A small sound classifier, trained from scratch.
Model: 2.18M parameters, log mel input, arch xception, activation silu, depths [3, 3, 3].
Training: soap at rate 0.0034, 2800 steps, batches of 64.
Data: 184686 training examples, 1.0 epochs.
Rows from block 3 of a small sound classifier, named by matrix and row number. Rows with one number belong to one channel. Each number is 128 + 24 x the weight over its row's rms, rounded and kept within 0 to 255. All counts start at 0. After the name is the row's rms in percent of the matrix's.
After each channel's rows are labels from the 100 clips, of 14976, where the channel reaches its highest value: "strongest on" is what is common among them. Only what is clearly more common there than usual is listed. The data: single notes of musical instruments (NSynth). In brackets: how many of the 100.
# convs1: first pointwise conv (model.blocks.3.convs.1.weight, 256x128x1x1), inputs 86-127
# convs3: second pointwise conv (model.blocks.3.convs.3.weight, 256x256x1x1, transposed), outputs 86-128

convs1.90 109 [110 107 138 124 119 114 122 131  69 152 133 107 110 153 128  98 112  91  86 119 101 218 142  99 124 141 150  80 122 136 148 125 173 134 100 126 131 159 166  89 134 127]
convs3.90 101 [106 114 102 149 171 140 152 146 158  57 122 151 132 176 167 114 149 127 127 147 121 150 134 163 148 103 135 123 125 121 115 106 132 165 101 120  93  74 127  96 148 117  64]
strongest on: bass (53)

convs1.204 088 [114 123 153 162 139 136 104 174 138 101 121 138 160 137 148 134  96 143 127  85 129 120 114 123 131 144  82 137 140 127 139 141 136 154 146 116 160 135 163  86 116 162]
convs3.204 092 [123 158 133 125 128 135  97 136 164 144 137 124 131 114 110 157 138 144  72 115 147 158 117 185 106 120 152 139 132 144 148 153 152 125 141 141 130  77 141 143 103 107 104]
strongest on: organ (28)

convs1.199 108 [146 120  54  99 142 112 127 135 123  78 133  98 175 163 130 107 138 146 108 154 110 133 136  90  93 112 133 111 131 104 147 100 159 178 110  93 168 198 106 141 125 122]
convs3.199 104 [137 123 171 121 147 119 157 119 135 140 174 132 124 147 143 114 125 140 125 135 137 146 131 121 111 128 129 160 142 123 162 155 145 134  95 128 132 172 106  97 141  96 123]
strongest on: pitch class A# (43); octave 7 (38); note: A#7 (25)

convs1.188 087 [127 135 129 145 122 153 107 117 122 140 136  91 118 128 131 149 152 120 147 129 130 119 126 117 131 116 149 128 129 136 144 177 106 159 140 167  81 135 143 124 145  99]
convs3.188 089 [113  95 150 145 119 115 127 168 155 102 116 113  94 122 120  91 117 127  81  95 146 145 111 133 108 109 120 127 174 149 123 139 161 146 165 121 147 141 134 107 158 141 121]
strongest on: octave 6 (46)

convs1.127 098 [106 134 103 149 178 142 140 112 116 127 153 129 116 104 116 116 113 125 140 115 119 125  41 132 123 128 112 150 139 138 125 136 115 139 122 160 120  96 179 124 133  45]
convs3.127 098 [156 112  84 125 145 132 122 123 136 135 147 122  90 118 124 136 103 119 110 148 152 147 156 153 142 106 147 117 111 158 154 117 105 126 161 135 165  89 111 138 135 136 159]
strongest on: acoustic (69)

convs1.230 104 [177 100 135 142 119 148 147 123 146 162 130 135 123 108 109 154  88 128 130 121 132 139 134 185  95 105 109 149 107 117 137 121 139 114  86 104 131 130 103 141 113 152]
convs3.230 100 [115 151 123 112 127 139 147  99 108 150 107 122 115 109 134 118 152 139 148 118  79 126 156  86 126 143 125 148 130 138 168 131 107 149 137 149 154 204 129 129  97 114 153]
strongest on: keyboard (37); octave 7 (25)

convs1.5 095 [109 134 119 150 148 101  96 169 165 154 108 129 104 159 125 139 139 114 105 116 170 117  83 142 175 110 108 158 170 176 145 157 138  92 139 185 115 126 155 109 100  86]
convs3.5 098 [136 142 130 140 140 139 145 134 117 115 157  94 137 118 145 142 115 120  75 140 142 143  99 130 116 136 139 128 132 147 130 155 138 119 107 158 127 112 141 154  99 143 108]
strongest on: octave 3 (47); pitch class C# (42); note: C#3 (26)

convs1.98 076 [122 137 152 147 146 160 131 138 144 163 118  99 146 104 169 119 145 136 115 171  99 111 129 122 115 132 148 101 121 135 163 101 135 119 148 107 135 149 157 148 122 110]
convs3.98 086 [ 92 142 158 122 170 124 123 155 119  91 160 110 177 120 156  94  70 154 141 101 108 131  88 129 120 145 105 156  89 127 115 127 127 117 110 119  99 153  75 118 112 137 108]
strongest on: octave 5 (40)

convs1.95 085 [148 160 119 174 109 123 164 140 173 108 129 154 159 142 159 127 138 144 201 105 147 129 139 127 153 138  75 103 163 129 102 135 100 131 127 147 133 160 112 144 111 105]
convs3.95 086 [118 144 117  81 135 134 106 124  88 116 136 154 178 154 122 126 130 154  80 124 139 148 113 128 126 147 132 117 136  86  97 114 190 153  84 104 149 141 146 155 142 170 113]
strongest on: synthetic (76); bass (71); octave 7 (35)

convs1.248 090 [149 148 177 106 105 142 139 137 151  82 170 158 104 132 124 125  88  92 113 137 120 156 152 126 139 127  99 144 148 133  74 126 123 144 138 140 101 179 135 140 126 162]
convs3.248 095 [148 125 167 114 129 128  99 171 126 121 131 118 145 208 124 130  75 132 153  89 117  81 136 117 123 146 141  91 138 128 137 157  95 147 127  79 117 102 133 143 114 144 157]
strongest on: octave 5 (41); mallet (28)

convs1.115 095 [137  74 157 145 167 161 138 104 140 132  60 146 145 115 112 110 130 106 153 148 130 142 108 105 154  97 144 126 127 149 127 118  97 141 111 128 129 139 132 121 107 126]
convs3.115 100 [154 179 105 129 110 164 150 100 112 154 106  90 107 117 116 174 150  89 145 155 139 130 144 103 134  68 137 100 160 171 137 134 128 102 121 138 151 150 125  99 114 156 138]
strongest on: synthetic (72); bass (52); octave 1 (49); octave 0 (39)

convs1.50 099 [ 99  89  90 130 156 104 154 129 141 123 154 156 121 125 125 135 138 155 102 137 151 156 119 124 126 154 134 118  96 143 141 157 147  91 165 131 107 155 138 151 105 138]
convs3.50 108 [195 144 140 131 121 111 139 164  78 137 114 119 135 147 162 139 147 122 124  80  90 101 127 112 159 144 154 131 119 136 116 113 129 107 122 160 142 104 137 108 156 134 155]
strongest on: octave 4 (52); pitch class C (46); note: C4 (44)

convs1.100 091 [159 122 112 124  97 122  99 125 111 159 148 108 101 157 137 122 131 150 143  87 157 143 123 113 111 117 145  97 128 103 100 154 127 106 105 120 130 138 103 122 121  97]
convs3.100 091 [ 85 119 155 129 136 115 159 148 127 151 120 136 136 139 116 131 109 134 115 140 139  82 127 144 108 129 105 136 135  99 139 134 124  57 153 140 131 122 135  99 157 120 136]
strongest on: bass (51)

convs1.128 098 [132 161 174 156 154 152 129 122  98 105 101 140 125  95 156 127 126 106 144 143 113 120 181 105 149 130 109 122 166 145 132 133  14 132 139 166 159 144 135 105 146 182]
convs3.128 102 [154 132 149 114 129  83  87 128 135  97  93  86 132 132 118 110  82 121 152 151 170 136 145 112 140 138 113 110 103  89 148 151 154 122 119 156 115 135 132 171 153 139  80]
strongest on: synthetic (82); guitar (62); octave 7 (26)

convs1.192 098 [161 132 103 153 117  93  90 136 127  90  78 102 122 123 161 118 150 152 140 157 124 145 132 121 123 134 115 162 137 145 153 142 151 117 119 121 138 158 134 111 125  98]
convs3.192 089 [124 102 155 181 135 148 126 126 166 104 137 133  84 110 135 138 107 126 169 120 124 190 174 124 133  92 117  91 110 133 118 149  70 118 107 157 133 114  76 104 124 127 140]
strongest on: pitch class G# (28)

convs1.197 102 [ 94 132  83 109 136 120 155 158 150 119 143 119  60  92 186 112  80 157 110 129 174 152 110 130 107 135  56 118 170 118 142 113 116 106 115  98 100 110 110  71 143 119]
convs3.197 097 [148 152 132  99 146 149 100 123 156 155  89 141 133 132  83 126 144 129 101 139 137 114 148 149 146 104 132 132 140  85 116 148 101  98 127 161 152 130 100 120 170 135 123]
strongest on: organ (34); pitch class D# (28)

convs1.11 084 [ 98 161 165 122 100 127 125 119 116 191 135 110 141 167 113 143 108 124 135 119 145 130 125 126  86 188 134 139 108 121 115 130 154 106 150 118 106 102 120 112 131 105]
convs3.11 096 [152 117 115 148 139 135 150 114 120 159 183  97 178  97 180 102 110 156 116 131  57 132 146 120 104 127 135 109 150 113  94 119 162 102 134 142 192 121 161 113 160  89 129]
strongest on: bass (51); pitch class A (47); octave 3 (46); note: A3 (30)

convs1.233 118 [110 131 159 160 170 133  80  97 163 143 155 122 129 138 133 149 175 125 122 102 140 119 134 130 126 163 107 166 150 115 148 148 126 173 120 140 132 158 196 129 127 125]
convs3.233 086 [156 133 134 103 118 138 144 102 139 135 109 160 105 152  96 113  89 122 128 165 127 112 145 119 151 134 116 107 137 149 120 110 130 110 159 143 113 144 140 118 148 145 181]
strongest on: octave 5 (38); octave 7 (28); pitch class A (26)

convs1.150 106 [175 154 149 121 100 111 123 142 129 117 109 154 157 164 101 115 138  86 142  83 118 187 152 144 116 108 123 103 136 147 170  93 174 108  93 143 137 132 128 177 131 136]
convs3.150 101 [117 102  90 108 130  63 137 101 156 129 143 156 140 143 145 156 140 106 129 127  89  99 143 149 144 171 115  95 125 149 124 135 135 113 132 146 124 116 159  89 145 108 153]
strongest on: octave 4 (48)

convs1.226 113 [108 143 133 129 144 127 165  99 142 135 107 148 178 145 143 121 201 103 107 125 116 207 123 108 105 159 135 125 141 145 162 133 128 124  93 129 120 150 129  90  97 134]
convs3.226 101 [131 110 177 153 111 147 121 104 118 123 126  81 104  88 133 120 127 131 116 139  86 118 154 108 118 132 114  97 140 115 150 163 133  85  99 147 124 127 101 126 144 128 130]
strongest on: bass (54); octave 1 (36)

convs1.116 083 [116 186 121 130 154 109 153 115 100  87 160 102 134 129 123 147 155 135 137 134 129 149  64 114  91 121 141  95 118 124 130 122 112 125 117 140 132 139 148 123 120 109]
convs3.116 098 [ 93 116  89 125 193 103 137 152 131  83 173 149 180 135 141 152 115 144  61 129 110 110  81 132 146 112 140 138 120 138  89 135 165 132 143 106 143 124 137 124  94  92  61]
strongest on: acoustic (62); brass (25)

convs1.48 101 [112 141 145 160 140 111 185 116 155 116 153 172 150 178 154 123  78 122 145 124 118 149 181 100 146 111 109 116 131 103 164 111 150 121 155 143  84 148 155 103 112 125]
convs3.48 090 [123 108 132 119 151 102 123 126 133 126 150 147 100 142 122 178 118 103 141 145 115 140 115  96 155  97 101  91 161 125 146 138 113 126 104  81 102 154 139 167 128 141 151]
strongest on: octave 6 (38); mallet (30); pitch class F (28)

convs1.179 103 [137 111 129 128 128  60 117 130 145  94  95 139 148 115 135 119 115 122 138 105 129 156 169 133 121 151 128 120 134 111  94 131 124 125 122 135 126 118 114 116 161 208]
convs3.179 105 [122 125 122 129 115 115 112 134 108 120 118 119 134 148 125 106 137 137 111 123 114 149 152 116 104 154 177 118 108 111 136 115  87 144 118 123 157 101 105 112 174 121 151]
strongest on: synthetic (71); octave 5 (39); octave 6 (30)

convs1.177 094 [ 98 148 136 156 151 120 148 158 128 143 146 145 119 101 134 103 149 169 138 127 148 155 117 166  93 131 107 110 125 143 155  74 118 124  77 164 116 154 128 128 117  86]
convs3.177 087 [ 97 131 168 128 165 151 109 120 159 102  87  80 150  72  96 158 134 179 128 141 127 145 121 148 118 150 120 137 162 142 111 132 152 125  94 132 140  98 142 104 125 100 125]
strongest on: pitch class G# (31); note: G#4 (26)

convs1.8 088 [136 117 108 120 138  95  95 170 114 115  95 132 132 184 139 131 144 131 148  91 112 153 129 102 124 128 121 126 168 119 120  81 138  91 103 128 136 110 155 140 113 118]
convs3.8 089 [ 87 157 180 151 118 168  61 113 122 142 136 132 113  86 169 148 159 115 114 134 145 136 124 109 133 112 121 123 127 119 142 141 148 171 127 120 133 127 168 158 123 122 123]
strongest on: organ (28)

convs1.94 098 [137 115 193  71 173 107 124 149 128 134 119 152 124 134 158 173 162 111  99 147 146 150 123 120 108 164 113  82 132 110 150 130 117 192 155 116 121 119 125 106  86 133]
convs3.94 113 [121 125 120 152 160 127 148 133 128 142  96 135 131 134 136 102 124 138 153 132 106 153 140 113  94 154 121 163 134 114 139 160  80 135 141 136 107 157 100 113 127  90 144]
strongest on: octave 4 (48); pitch class F (28)

convs1.78 096 [117 126 184 152 119 115 151 163  91 137 137 107 104 152 106 120 120 153  98 148 133 117 122 177 112  74 170 146 131 121 189 125 148 138 127 142 133 126 139  96 107 187]
convs3.78 101 [107 109 131 117  96 105  69 138 128  91 156 157  94 165 147 159 101 170 151 116 138 115 155 145 128 148 143 141 129 144 134 104  86  79 117 135 165 116 148 101 123 120 101]
strongest on: bass (55); octave 7 (32)

convs1.88 094 [ 95  99  85 131 133 137 182 159 147 142 144 136 178 133 120 124 121 172  80 104 140 135 107 126 109 146 134 129 126 110  91  96 135 101 136 104 116 161 165 125 126 107]
convs3.88 100 [100 176 111 135 107 112 130 156  93 139 148 158 176 107 127  63 126 136 152 137 135 110 180 136 147 124 106 121 125 131 110 157 141 134 146 102 115 141 130 178 110 146 139]
strongest on: octave 5 (36); octave 6 (35)

convs1.173 092 [ 97 146  82 111 102 108 114 106 131  73 173 111 121 105 129 122 134 147 161 112 111 127 173 112 133 161 151 143 186 116 106 119 124 130 136 135 119 155 140 149 119 200]
convs3.173 086 [ 95 147 130 109 127 101 135 146 129 110 107 139 176 125  70 129 182 122 144 115 120  83 103 123  95 130  94 111 149 124  98 103 120 102 179 110 116 105 139 143 102  93  99]
strongest on: octave 5 (50); pitch class B (31); note: B5 (31); octave 7 (29)

convs1.45 084 [132 141 133 122 111 131 155 150 149  93 190 126 109 107 108  95 145 136 144  92 129 122  99 124 125  78 111 118 132 123 153 120 122 136  99 127 112 111 132  90 143  82]
convs3.45 089 [166 102  86 101  93  79 103 108 140 141 123  90 155  96 142 121 116 115 137 134 103 126 154 120 112 153  99 119 109 125 147 167 112 115 117 152 142 142 153 125 122  99 143]
strongest on: keyboard (37); pitch class D# (25)