python train.py --arch="xception" --model="sound classifier" --dataset="single notes of musical instruments (NSynth)" --train_examples=184686 --gain_aug_db=10 --noise_aug=0.002 --time_shift_ms=100 --n_mels=64 --hop_length=160 --input="log_mel" --spec_augment=true --win_length=512 --targets=["instrument family", "source", "note"] --num_classes=[11, 3, 94] --norm="batchnorm" --hidden_act="silu" --depths=[3, 3, 3] --kernel_size=3 --stem="single" --widths=[128, 256, 512] --mixing="mixup" --label_smoothing=0.1 --loss="cross_entropy" --init="lecun_normal" --residual_init="zero_last" --optimizer="soap" --beta2=0.99 --learning_rate=0.0034 --beta1=0.9 --shampoo_beta=0.99 --eps=1e-08 --precondition_frequency=20 --max_precond_dim=1536 --merge_dims=true --one_sided=false --adamw_lr_other_params=0.00072 --max_steps=2800 --batch_size=64 --epochs=1.0 --lr_schedule="cosine" --final_lr_fraction=0 --warmup_steps=50 --weight_decay=0.5 --adamw_weight_decay_other_params=0.01
Rows from block 5 of a small sound classifier, named by matrix and row number. Rows with one number belong to one channel. Each number is 128 + 32 x the weight over its row's rms, rounded and kept within 0 to 255. All counts start at 0.
After each channel's rows are labels from the 100 clips, of 14976, where the channel reaches its highest value: "responds to" is what is common among them; "band" is the frequency band that holds the peak. Only what is clearly more common there than usual is listed. The data: single notes of musical instruments (NSynth). In brackets: how many of the 100, against the usual share in percent.
# convs1: first pointwise conv (model.blocks.5.convs.1.weight, 256x256x1x1), inputs 0-127
# convs3: second pointwise conv (model.blocks.5.convs.3.weight, 256x256x1x1, transposed), outputs 0-127

convs1.122 [140 141 202 119  40 113 139 151  84 129  90 172 130 187 110 107 107  83  66 143 125  80  82 119 141  97 129 127 158 152 146 104 136 112 196 110 123 103 150 141  82  81  85 146 135 175 164 149 157 162 162 119 141 173  62 107  51 144  80 109  82 158 120  90 125  87 110 139 141  85 112 120 134 114 139 157 124 131 143 111 123 140 102 116 141 131 143 140 148 126 182 123 182 138  94 137 103 113 119 117 116 130 189  90 131 165 112  92 180 124 140 192 109 102 108  87 184  95 135  93 160 148 128 134 125 143 123 122]
convs3.122 [103 128 108 139 154 135 136 150 109 142 110  79 176  99 173 161 127 110 112  96 148 157 130  94  72 143 104 131 108  93 115 170  83 111  92  92 125 109  95 151 127 132 119 121 138 122 135  82  84 134 141 156 138  36 102 116 158 108 128  89  92 114 148 104 159  95 112 148 140 156 157 140 155 139 108 185 194  72  74  38 157 172 168 194 157 174 124 128  78 129  99  79 118  84 138 106 124 142 142 162 121 142 151 139 110 143 179 156 101 112 146 103 125 139 158 161  98  82 135 147 132 168 143 145 131 103 122  93]
responds to: octave 1 (70 vs 12.1); mallet (53 vs 10.8)
band: 0 to 250 Hz (91 vs 12.5)

convs1.137 [117 120  85  65  81 103 143 166 136  93 108 171 145  85 138 136 169 121  50 116 122  85  99 125 125 138 198 126  80 204 125 180 122  86 160  96 164 151 173 130 117 113 167 135  94 112  98 181 112 108 128   0 171 121 112 135  66 134 130  74 105 103 117 168  79 113 171 139 134 163 124 149  64 121 199 103 157 122 164 115 121 113 115 113 129 130  96 147 158 108  98 115 179 127 173  97 136 141 167  96  60 183 185 120 148  94 139 153 153 141 121  98 151 146 144  88 113 162 102 105 109 108 187  85 146 119 125 120]
convs3.137 [101 148 146 129  99 156 131  85  71 106 133 198 163 156 121 188 132 143 120 155 118  67 140 125 125 140  99 149  65  93 120 113 130 139 127  83 161 179  55 103 134 126 135  92 179 158 144  76 107 148 144 114 129  86 136 166 102 194 112  86 127 149  94 119 134 128 105 164 173 119 121 158 180  94 141 129 117 103 156 175 121  88 124 152 172 171 141 112 155 107 113 131  98 158 179 125 130  62 131 136 132 122  65 136 161 133 137 106 104 147 128 152 172 116  64  87 103 155 156 156 104 114 130  78 226 156 116  81]
responds to: octave 1 (91 vs 12.1); bass (54 vs 21.8); pitch class F# (26 vs 7.7); note: F#1 (25 vs 1)
band: 250 to 500 Hz (86 vs 12.5)

convs1.250 [119 146 164 152 122  90  70  53  91  89  81 139 130 133 141 123 104 158 134  43 184 145 137 156 170  83 131 133 120 215 137  91 157  86  70 171 117 155 111 104  76 149 152 125  79 121 152 184  79 137 151  75 175 139 120 139 102 121 123 146 130 121 159  87 125  69  90 111 138 145 146 134 145  83 139 110 174 126 153 110 140 117 118 126 124 107 139 184 106 127  64 166 167 161 110  79 138 114 129 170 167 160 109 160 107 136 115  37 114 119 142 123 105 157  94  77  61 176 115  91 141 137 133 134 141  85 123 123]
convs3.250 [148 147 102  90 144 185 168 210 129  85 117  63 179 152 156 141 165 178 117 164 177 134  48 138  95  67 175 148 136 103 159 132 127  98 139  99 152 133 115 125 130  62 137  95 118 123 186 151 113 128 138 113 152 118 140 108 167 152 194 104  87 139  99 107  45 145 111 142 132 106 126  70 183 113 133 144 125  87 125  91 182  80 129 126 180 162 118 109 141  87 122  75 146 101 200 106 197 119 136 140 106  79 107  93 117 130  90 192 168 122 130 108 155 147 118  87 206 178 190 141 139 110 122  77 111  91 154 152]
responds to: octave 1 (87 vs 12.1); bass (61 vs 21.8)
band: 250 to 500 Hz (95 vs 12.5)

convs1.247 [111 190 163 155 132 164 126  87 115 123 166 143 145 153 145 115 166 133 174 157 179 137  83 149 116 152 154 131  34 103 142 143 112 150 142 120 133 187 124 184 113 146 150 134 152 110 163 159 144 180 116 173 144 110 112  81 101 105 171 109 127 101 167 153 158 106 114 119 104 113  93 153  99 160  87 182 132 117 114 108 175 100 121  86  96 104 105 117  68  84 119 126 128 157 127 113 192  83  93 154 132 131 121 151  85 123 100 142  80 126  88 140 103 120  94 150 137 195 139  88 131 107 129 129 112 114 161 132]
convs3.247 [100 112 144 126 151 100  68 123 119 176  96 206 150  75 144  84  96 130  58 100  70 120 142 165 104 123 160  61 106 135 112 149 138  87 171 103 119 176 132 184 109 127 133 129 115 161  97  83  72 116 121  79  97  98 145 156 164 128  98 200 103 167 147 139 144 137 119 117  96 141  64 117  97 171  52 123 108 108 124 116 150 191  95  75  63  72 174 141 127 107 182 122 115 109 107 135  97 139 127 138 186 144 158 165  98 111  94 113 143  92  89 139  70 128  89 150  87  35 132  64 106 152 188 166 127 158 109 110]
responds to: mallet (35 vs 10.8); octave 1 (33 vs 12.1)
band: 250 to 500 Hz (40 vs 12.5)

convs1.174 [ 94  97 121  93  84 114 139 171  76 145  98 141 123 111 137 131 174 181  64 108 144 126 148 169  59 147 194 101  64 127 168 148 179  58 118 108 111 160 146 125 180  98 103 128 133 132 103 182 126 152 104 140 165 164 126 199 159 112 107 108 121 120 137  90 124 107 113 109  62 168 116 184 105  52  86 119 165 145  61 104 140 138  78 124 153 177 117 118 103 106 148 162  99 134 159 123 133 146 131 149 145 116 138 172 134 118 162  67 165 104 180 135 148 109 116 156  82 100 155 157  44 140 142 159 128 138 120 109]
convs3.174 [117 127  78 140 145  77  93 116 143 114 101  93 155  94  87 165  95 108 134 146 142 107 113  84 124 132  71 226  97 124 110 180 132  87 144  94 146  55 166 136 145 125 128 129 116 129 151  85  48 132  92 122 177 130 131 108 124  95 147 144 151  72 124 127 135 188 160 134 160 180 134 167 151 142 135 132  74 133 189 155 135 174 164 156  99 108 156 131  76 138 119 139 120  72 125 146 146 105 120 122 128 118 169 125 176 136 122 174 128 121 114 117 159 145 145 142  79 142 136 126 122 116 166 120  94  84 119 116]
responds to: organ (38 vs 11.8)
band: 1000 to 2000 Hz (39 vs 12.5)

convs1.43 [ 90 123 106 142 112 141 144 125 138 136 178 129 167 148 122 109  89 133  99 138  98 188 108 121 180 123 161 144 122  99  51 131  73 135 120  85 123  77  61 159 134 127  65 108 114  83  97 157 123 164 109 108 128 202 109  92 135 135 101 129  89 138 103  18 104 146 100 149 141 140 132 148 148 168  97 127 173 149 106  94 104 102 143 150 156 116 164 133 102  92 115 122 149 102 149  92 162 106  80  70 117 134  63 132 146 141 121 140 112 124 189 139 139 145 161 101 168  73 129 151 113 128 145 116 122 160 121 113]
convs3.43 [103 153 194 127 143 115 126  88 155 142 180 106 179 141 105  87  53 139 125  78 154 127 115 172 105 143 143 197 197 143  55 215 131  80 101 115  89 139 165 113  55 123  78 156 116 107 161  88 113  84 119 136 158 115 152 134 118 126  99 129  78 108  97 160 158  92  95 125 128 136 110 146 125 130 163 121 141 143 104 130 168 135 173 114 136 138 118 108 173  95  50 134 110  93 136 108 131 115 100 118 154 162 108 127 106 160 159 123 118 156 153 122 115  95  94 192 157 146 154  94 118 156 130 100  83 127 162 104]
responds to: bass (51 vs 21.8); pitch class D# (25 vs 8.3)
band: 500 to 1000 Hz (39 vs 12.5)

convs1.166 [186  85 103 121 125 125 124 144 166 114 123 126  92 155 139 104 163 127 132  83 216 122  55 106 136 140 141 116 148 134 150 142 140 149  87 119 106 115 157 139 141 120 161 144 103 106 124 112 145  86 169 135 176 167 131 133 182 120 180 136  89 103 137 110 150 122 120 189  99 126 164 132 114 121  81 134 178 153 150  95 128 150 148 135 127  94  96 178  94  93 172 182 134 146  95 141  96 148  96  72 169 150 137  58 142 159  94  85 177 162 146 179 138 118 156 112 153 142 130 128 114 118 120 161  66 113 151 101]
convs3.166 [148 163 117 116 156 107  88 114 138  81 150 176 147 159 132  88 130 130 104 119 109 165 164 131 182  94 184  92 171 112 132 131 129 176 134 132 168 140 133 131 168 148  97 134 114 164 144 105 112 153 127 124 181 127 137 141 174 167  93 130 182  79 176  94 154 132 228 164 173 153 139 156 101 113  56 155 124 122  67 119 116 148 137 110 110  89 143 113 209 104 147  86 101 129 124 116 126 124 102 146 223 133 167 143 128 133 114 104 149 178  76 163  69 128 157 164 113  98 116 132 165 152 154 160 207 183 139 138]
responds to: mallet (36 vs 10.8)
band: 500 to 1000 Hz (30 vs 12.5)

convs1.119 [176 119 102 147 166 107 135 102 138 153 160 139 119 151 163 118 153 128 144 139 134 135 171 133 168 128 126 133 108  19  94 154  95  95 147  54 147 132 176 109 100  86 132 143  89 114 130 142 129 174 150 116 203  90  58  85 171  76 102 136 134  89 214 126 129  58  77 137 115 115 135 149 149 120 151 154 161 125 160 143  69 112 116 141 158  92 165 151 125 133  35  90 102 132 137  91 140 163 141 105 126 132 172  81  99 168 121 125 103 145 143 174 127  96 144 158 116  80 121 146  89 114 140 183 153 128 129 136]
convs3.119 [162 122 159  68 151 110 157 107 111 176  80 175 146 101 138  90 106 132 134 107 159 122 122 161 122 142 110 131 123 187 167 121 134 126 148  47 154 158  81 100 144 162  67 112 111 138 119 140 124 126 117 209 140 119  98 157 212 128 181 133 108 152  24 126 186 160 139 121 127  57 144 170 153 150 130 111 113 146 147 127 169 108 117 122 130 117 133 120 106  47 167  77 111 126 163  96 164  92 138 141 128 132 139 139 112 174  74  94 120 139  93  95 100 124  26 101 164 133 145 109 172 160 101 172 169 139 135 103]
responds to: octave 1 (76 vs 12.1); bass (60 vs 21.8); pitch class C# (26 vs 8.3); note: C#1 (25 vs 1)
band: 0 to 250 Hz (98 vs 12.5)

convs1.255 [148 126 143 135  98 125 131 156 128 111  98 162 167 122  31 146 150  57 144 136 166 153 153 133 157 194 137 148 199 162  91 118 105 144 177 127 155 127 127 129 129  63 119 133 110  85  96 137 125 116 162 135  84 178 172  81 119  76  92 129 152 174 148 122 132  96  92 130 101 123 219 147 146 106 160 126 106 112 186 184 175  92 132 152 159 155 145 114 130  97 157 106 155 118 184  99 150 147 162 112 116  94 122  98 102 132 116  98 122 130 116 144 128 128  78 147 116 165  43 100 167  94 145 189 181 100 121 120]
convs3.255 [111 170 113  93 170 119 175 200  47 153 121 115 143 119 127 137 185 118 120 135 169 123  93 173 163  88  78 117 181 133  83 153  92 109 159 119  87  79 108  92 101 109 105 127 105 117 125  97  71 126 129  66  87  89 121  93 129 176 127 104 137 118 109 105 103 114 103 166 126 154  54 147 168 129 130  87 137 120 112 124 173  91 198 138  89 135 128 103  69 135 120 184 141 115 126  92 149 117 165 125 111 169 170 141  96  77 175 109 102 117 123 165 100 119 147 202  92 154 175 131 106  71 139  83  91  91 114  98]
responds to: octave 1 (34 vs 12.1); pitch class C (26 vs 9.1)
band: 250 to 500 Hz (41 vs 12.5)

convs1.126 [121  79 135 117  91 121 144 198 115  72  85 131 164  90 173  98 154  83  79 104 155  99 104 146 114 125 108 123 161  95  72 156 107 116 180 123 147  88  80 131  72 144 176 164  75  83 122 114 128 133  81  98  81 138 141 102 141 142 150 114 112 122  98 104 150 119  94 172  90 144 135 127 161  86 154 128 140 123 145 134 131  60 186 109 116 120  93 122 145 149 159 134 157 170 151 140 108 145 106 153 100 113 121 138 108 181 109 110  48 176 131 127 126 110 138 151  96 147 111 120  80 140 138  82 120 131 159  80]
convs3.126 [122  76 125 119 165 150 114 176 174 164  98 121 121 154 100  90 203 178 143 127 147  99 155  91 114  54 152  89  96 131 147 128 122 114  70 145  83 146 115  35 199 161  96 100 132  98 151 165  79 115 130  70 126  90 156  85 170 140  82 144 114 137 134 156 126 178 153 117 160 144 146 135 153 161 148 143 170 115  76 126 136  98  92 103 148 127 155 148 173 156 120 111 163  89  98 128 123 137 133 106 139 112  83 140 152 167 162 172 128 160 121 142 140 141 108 153 129 144 148 178 108 147 124 104 116  90 154  92]
responds to: organ (28 vs 11.8)
band: 250 to 500 Hz (38 vs 12.5)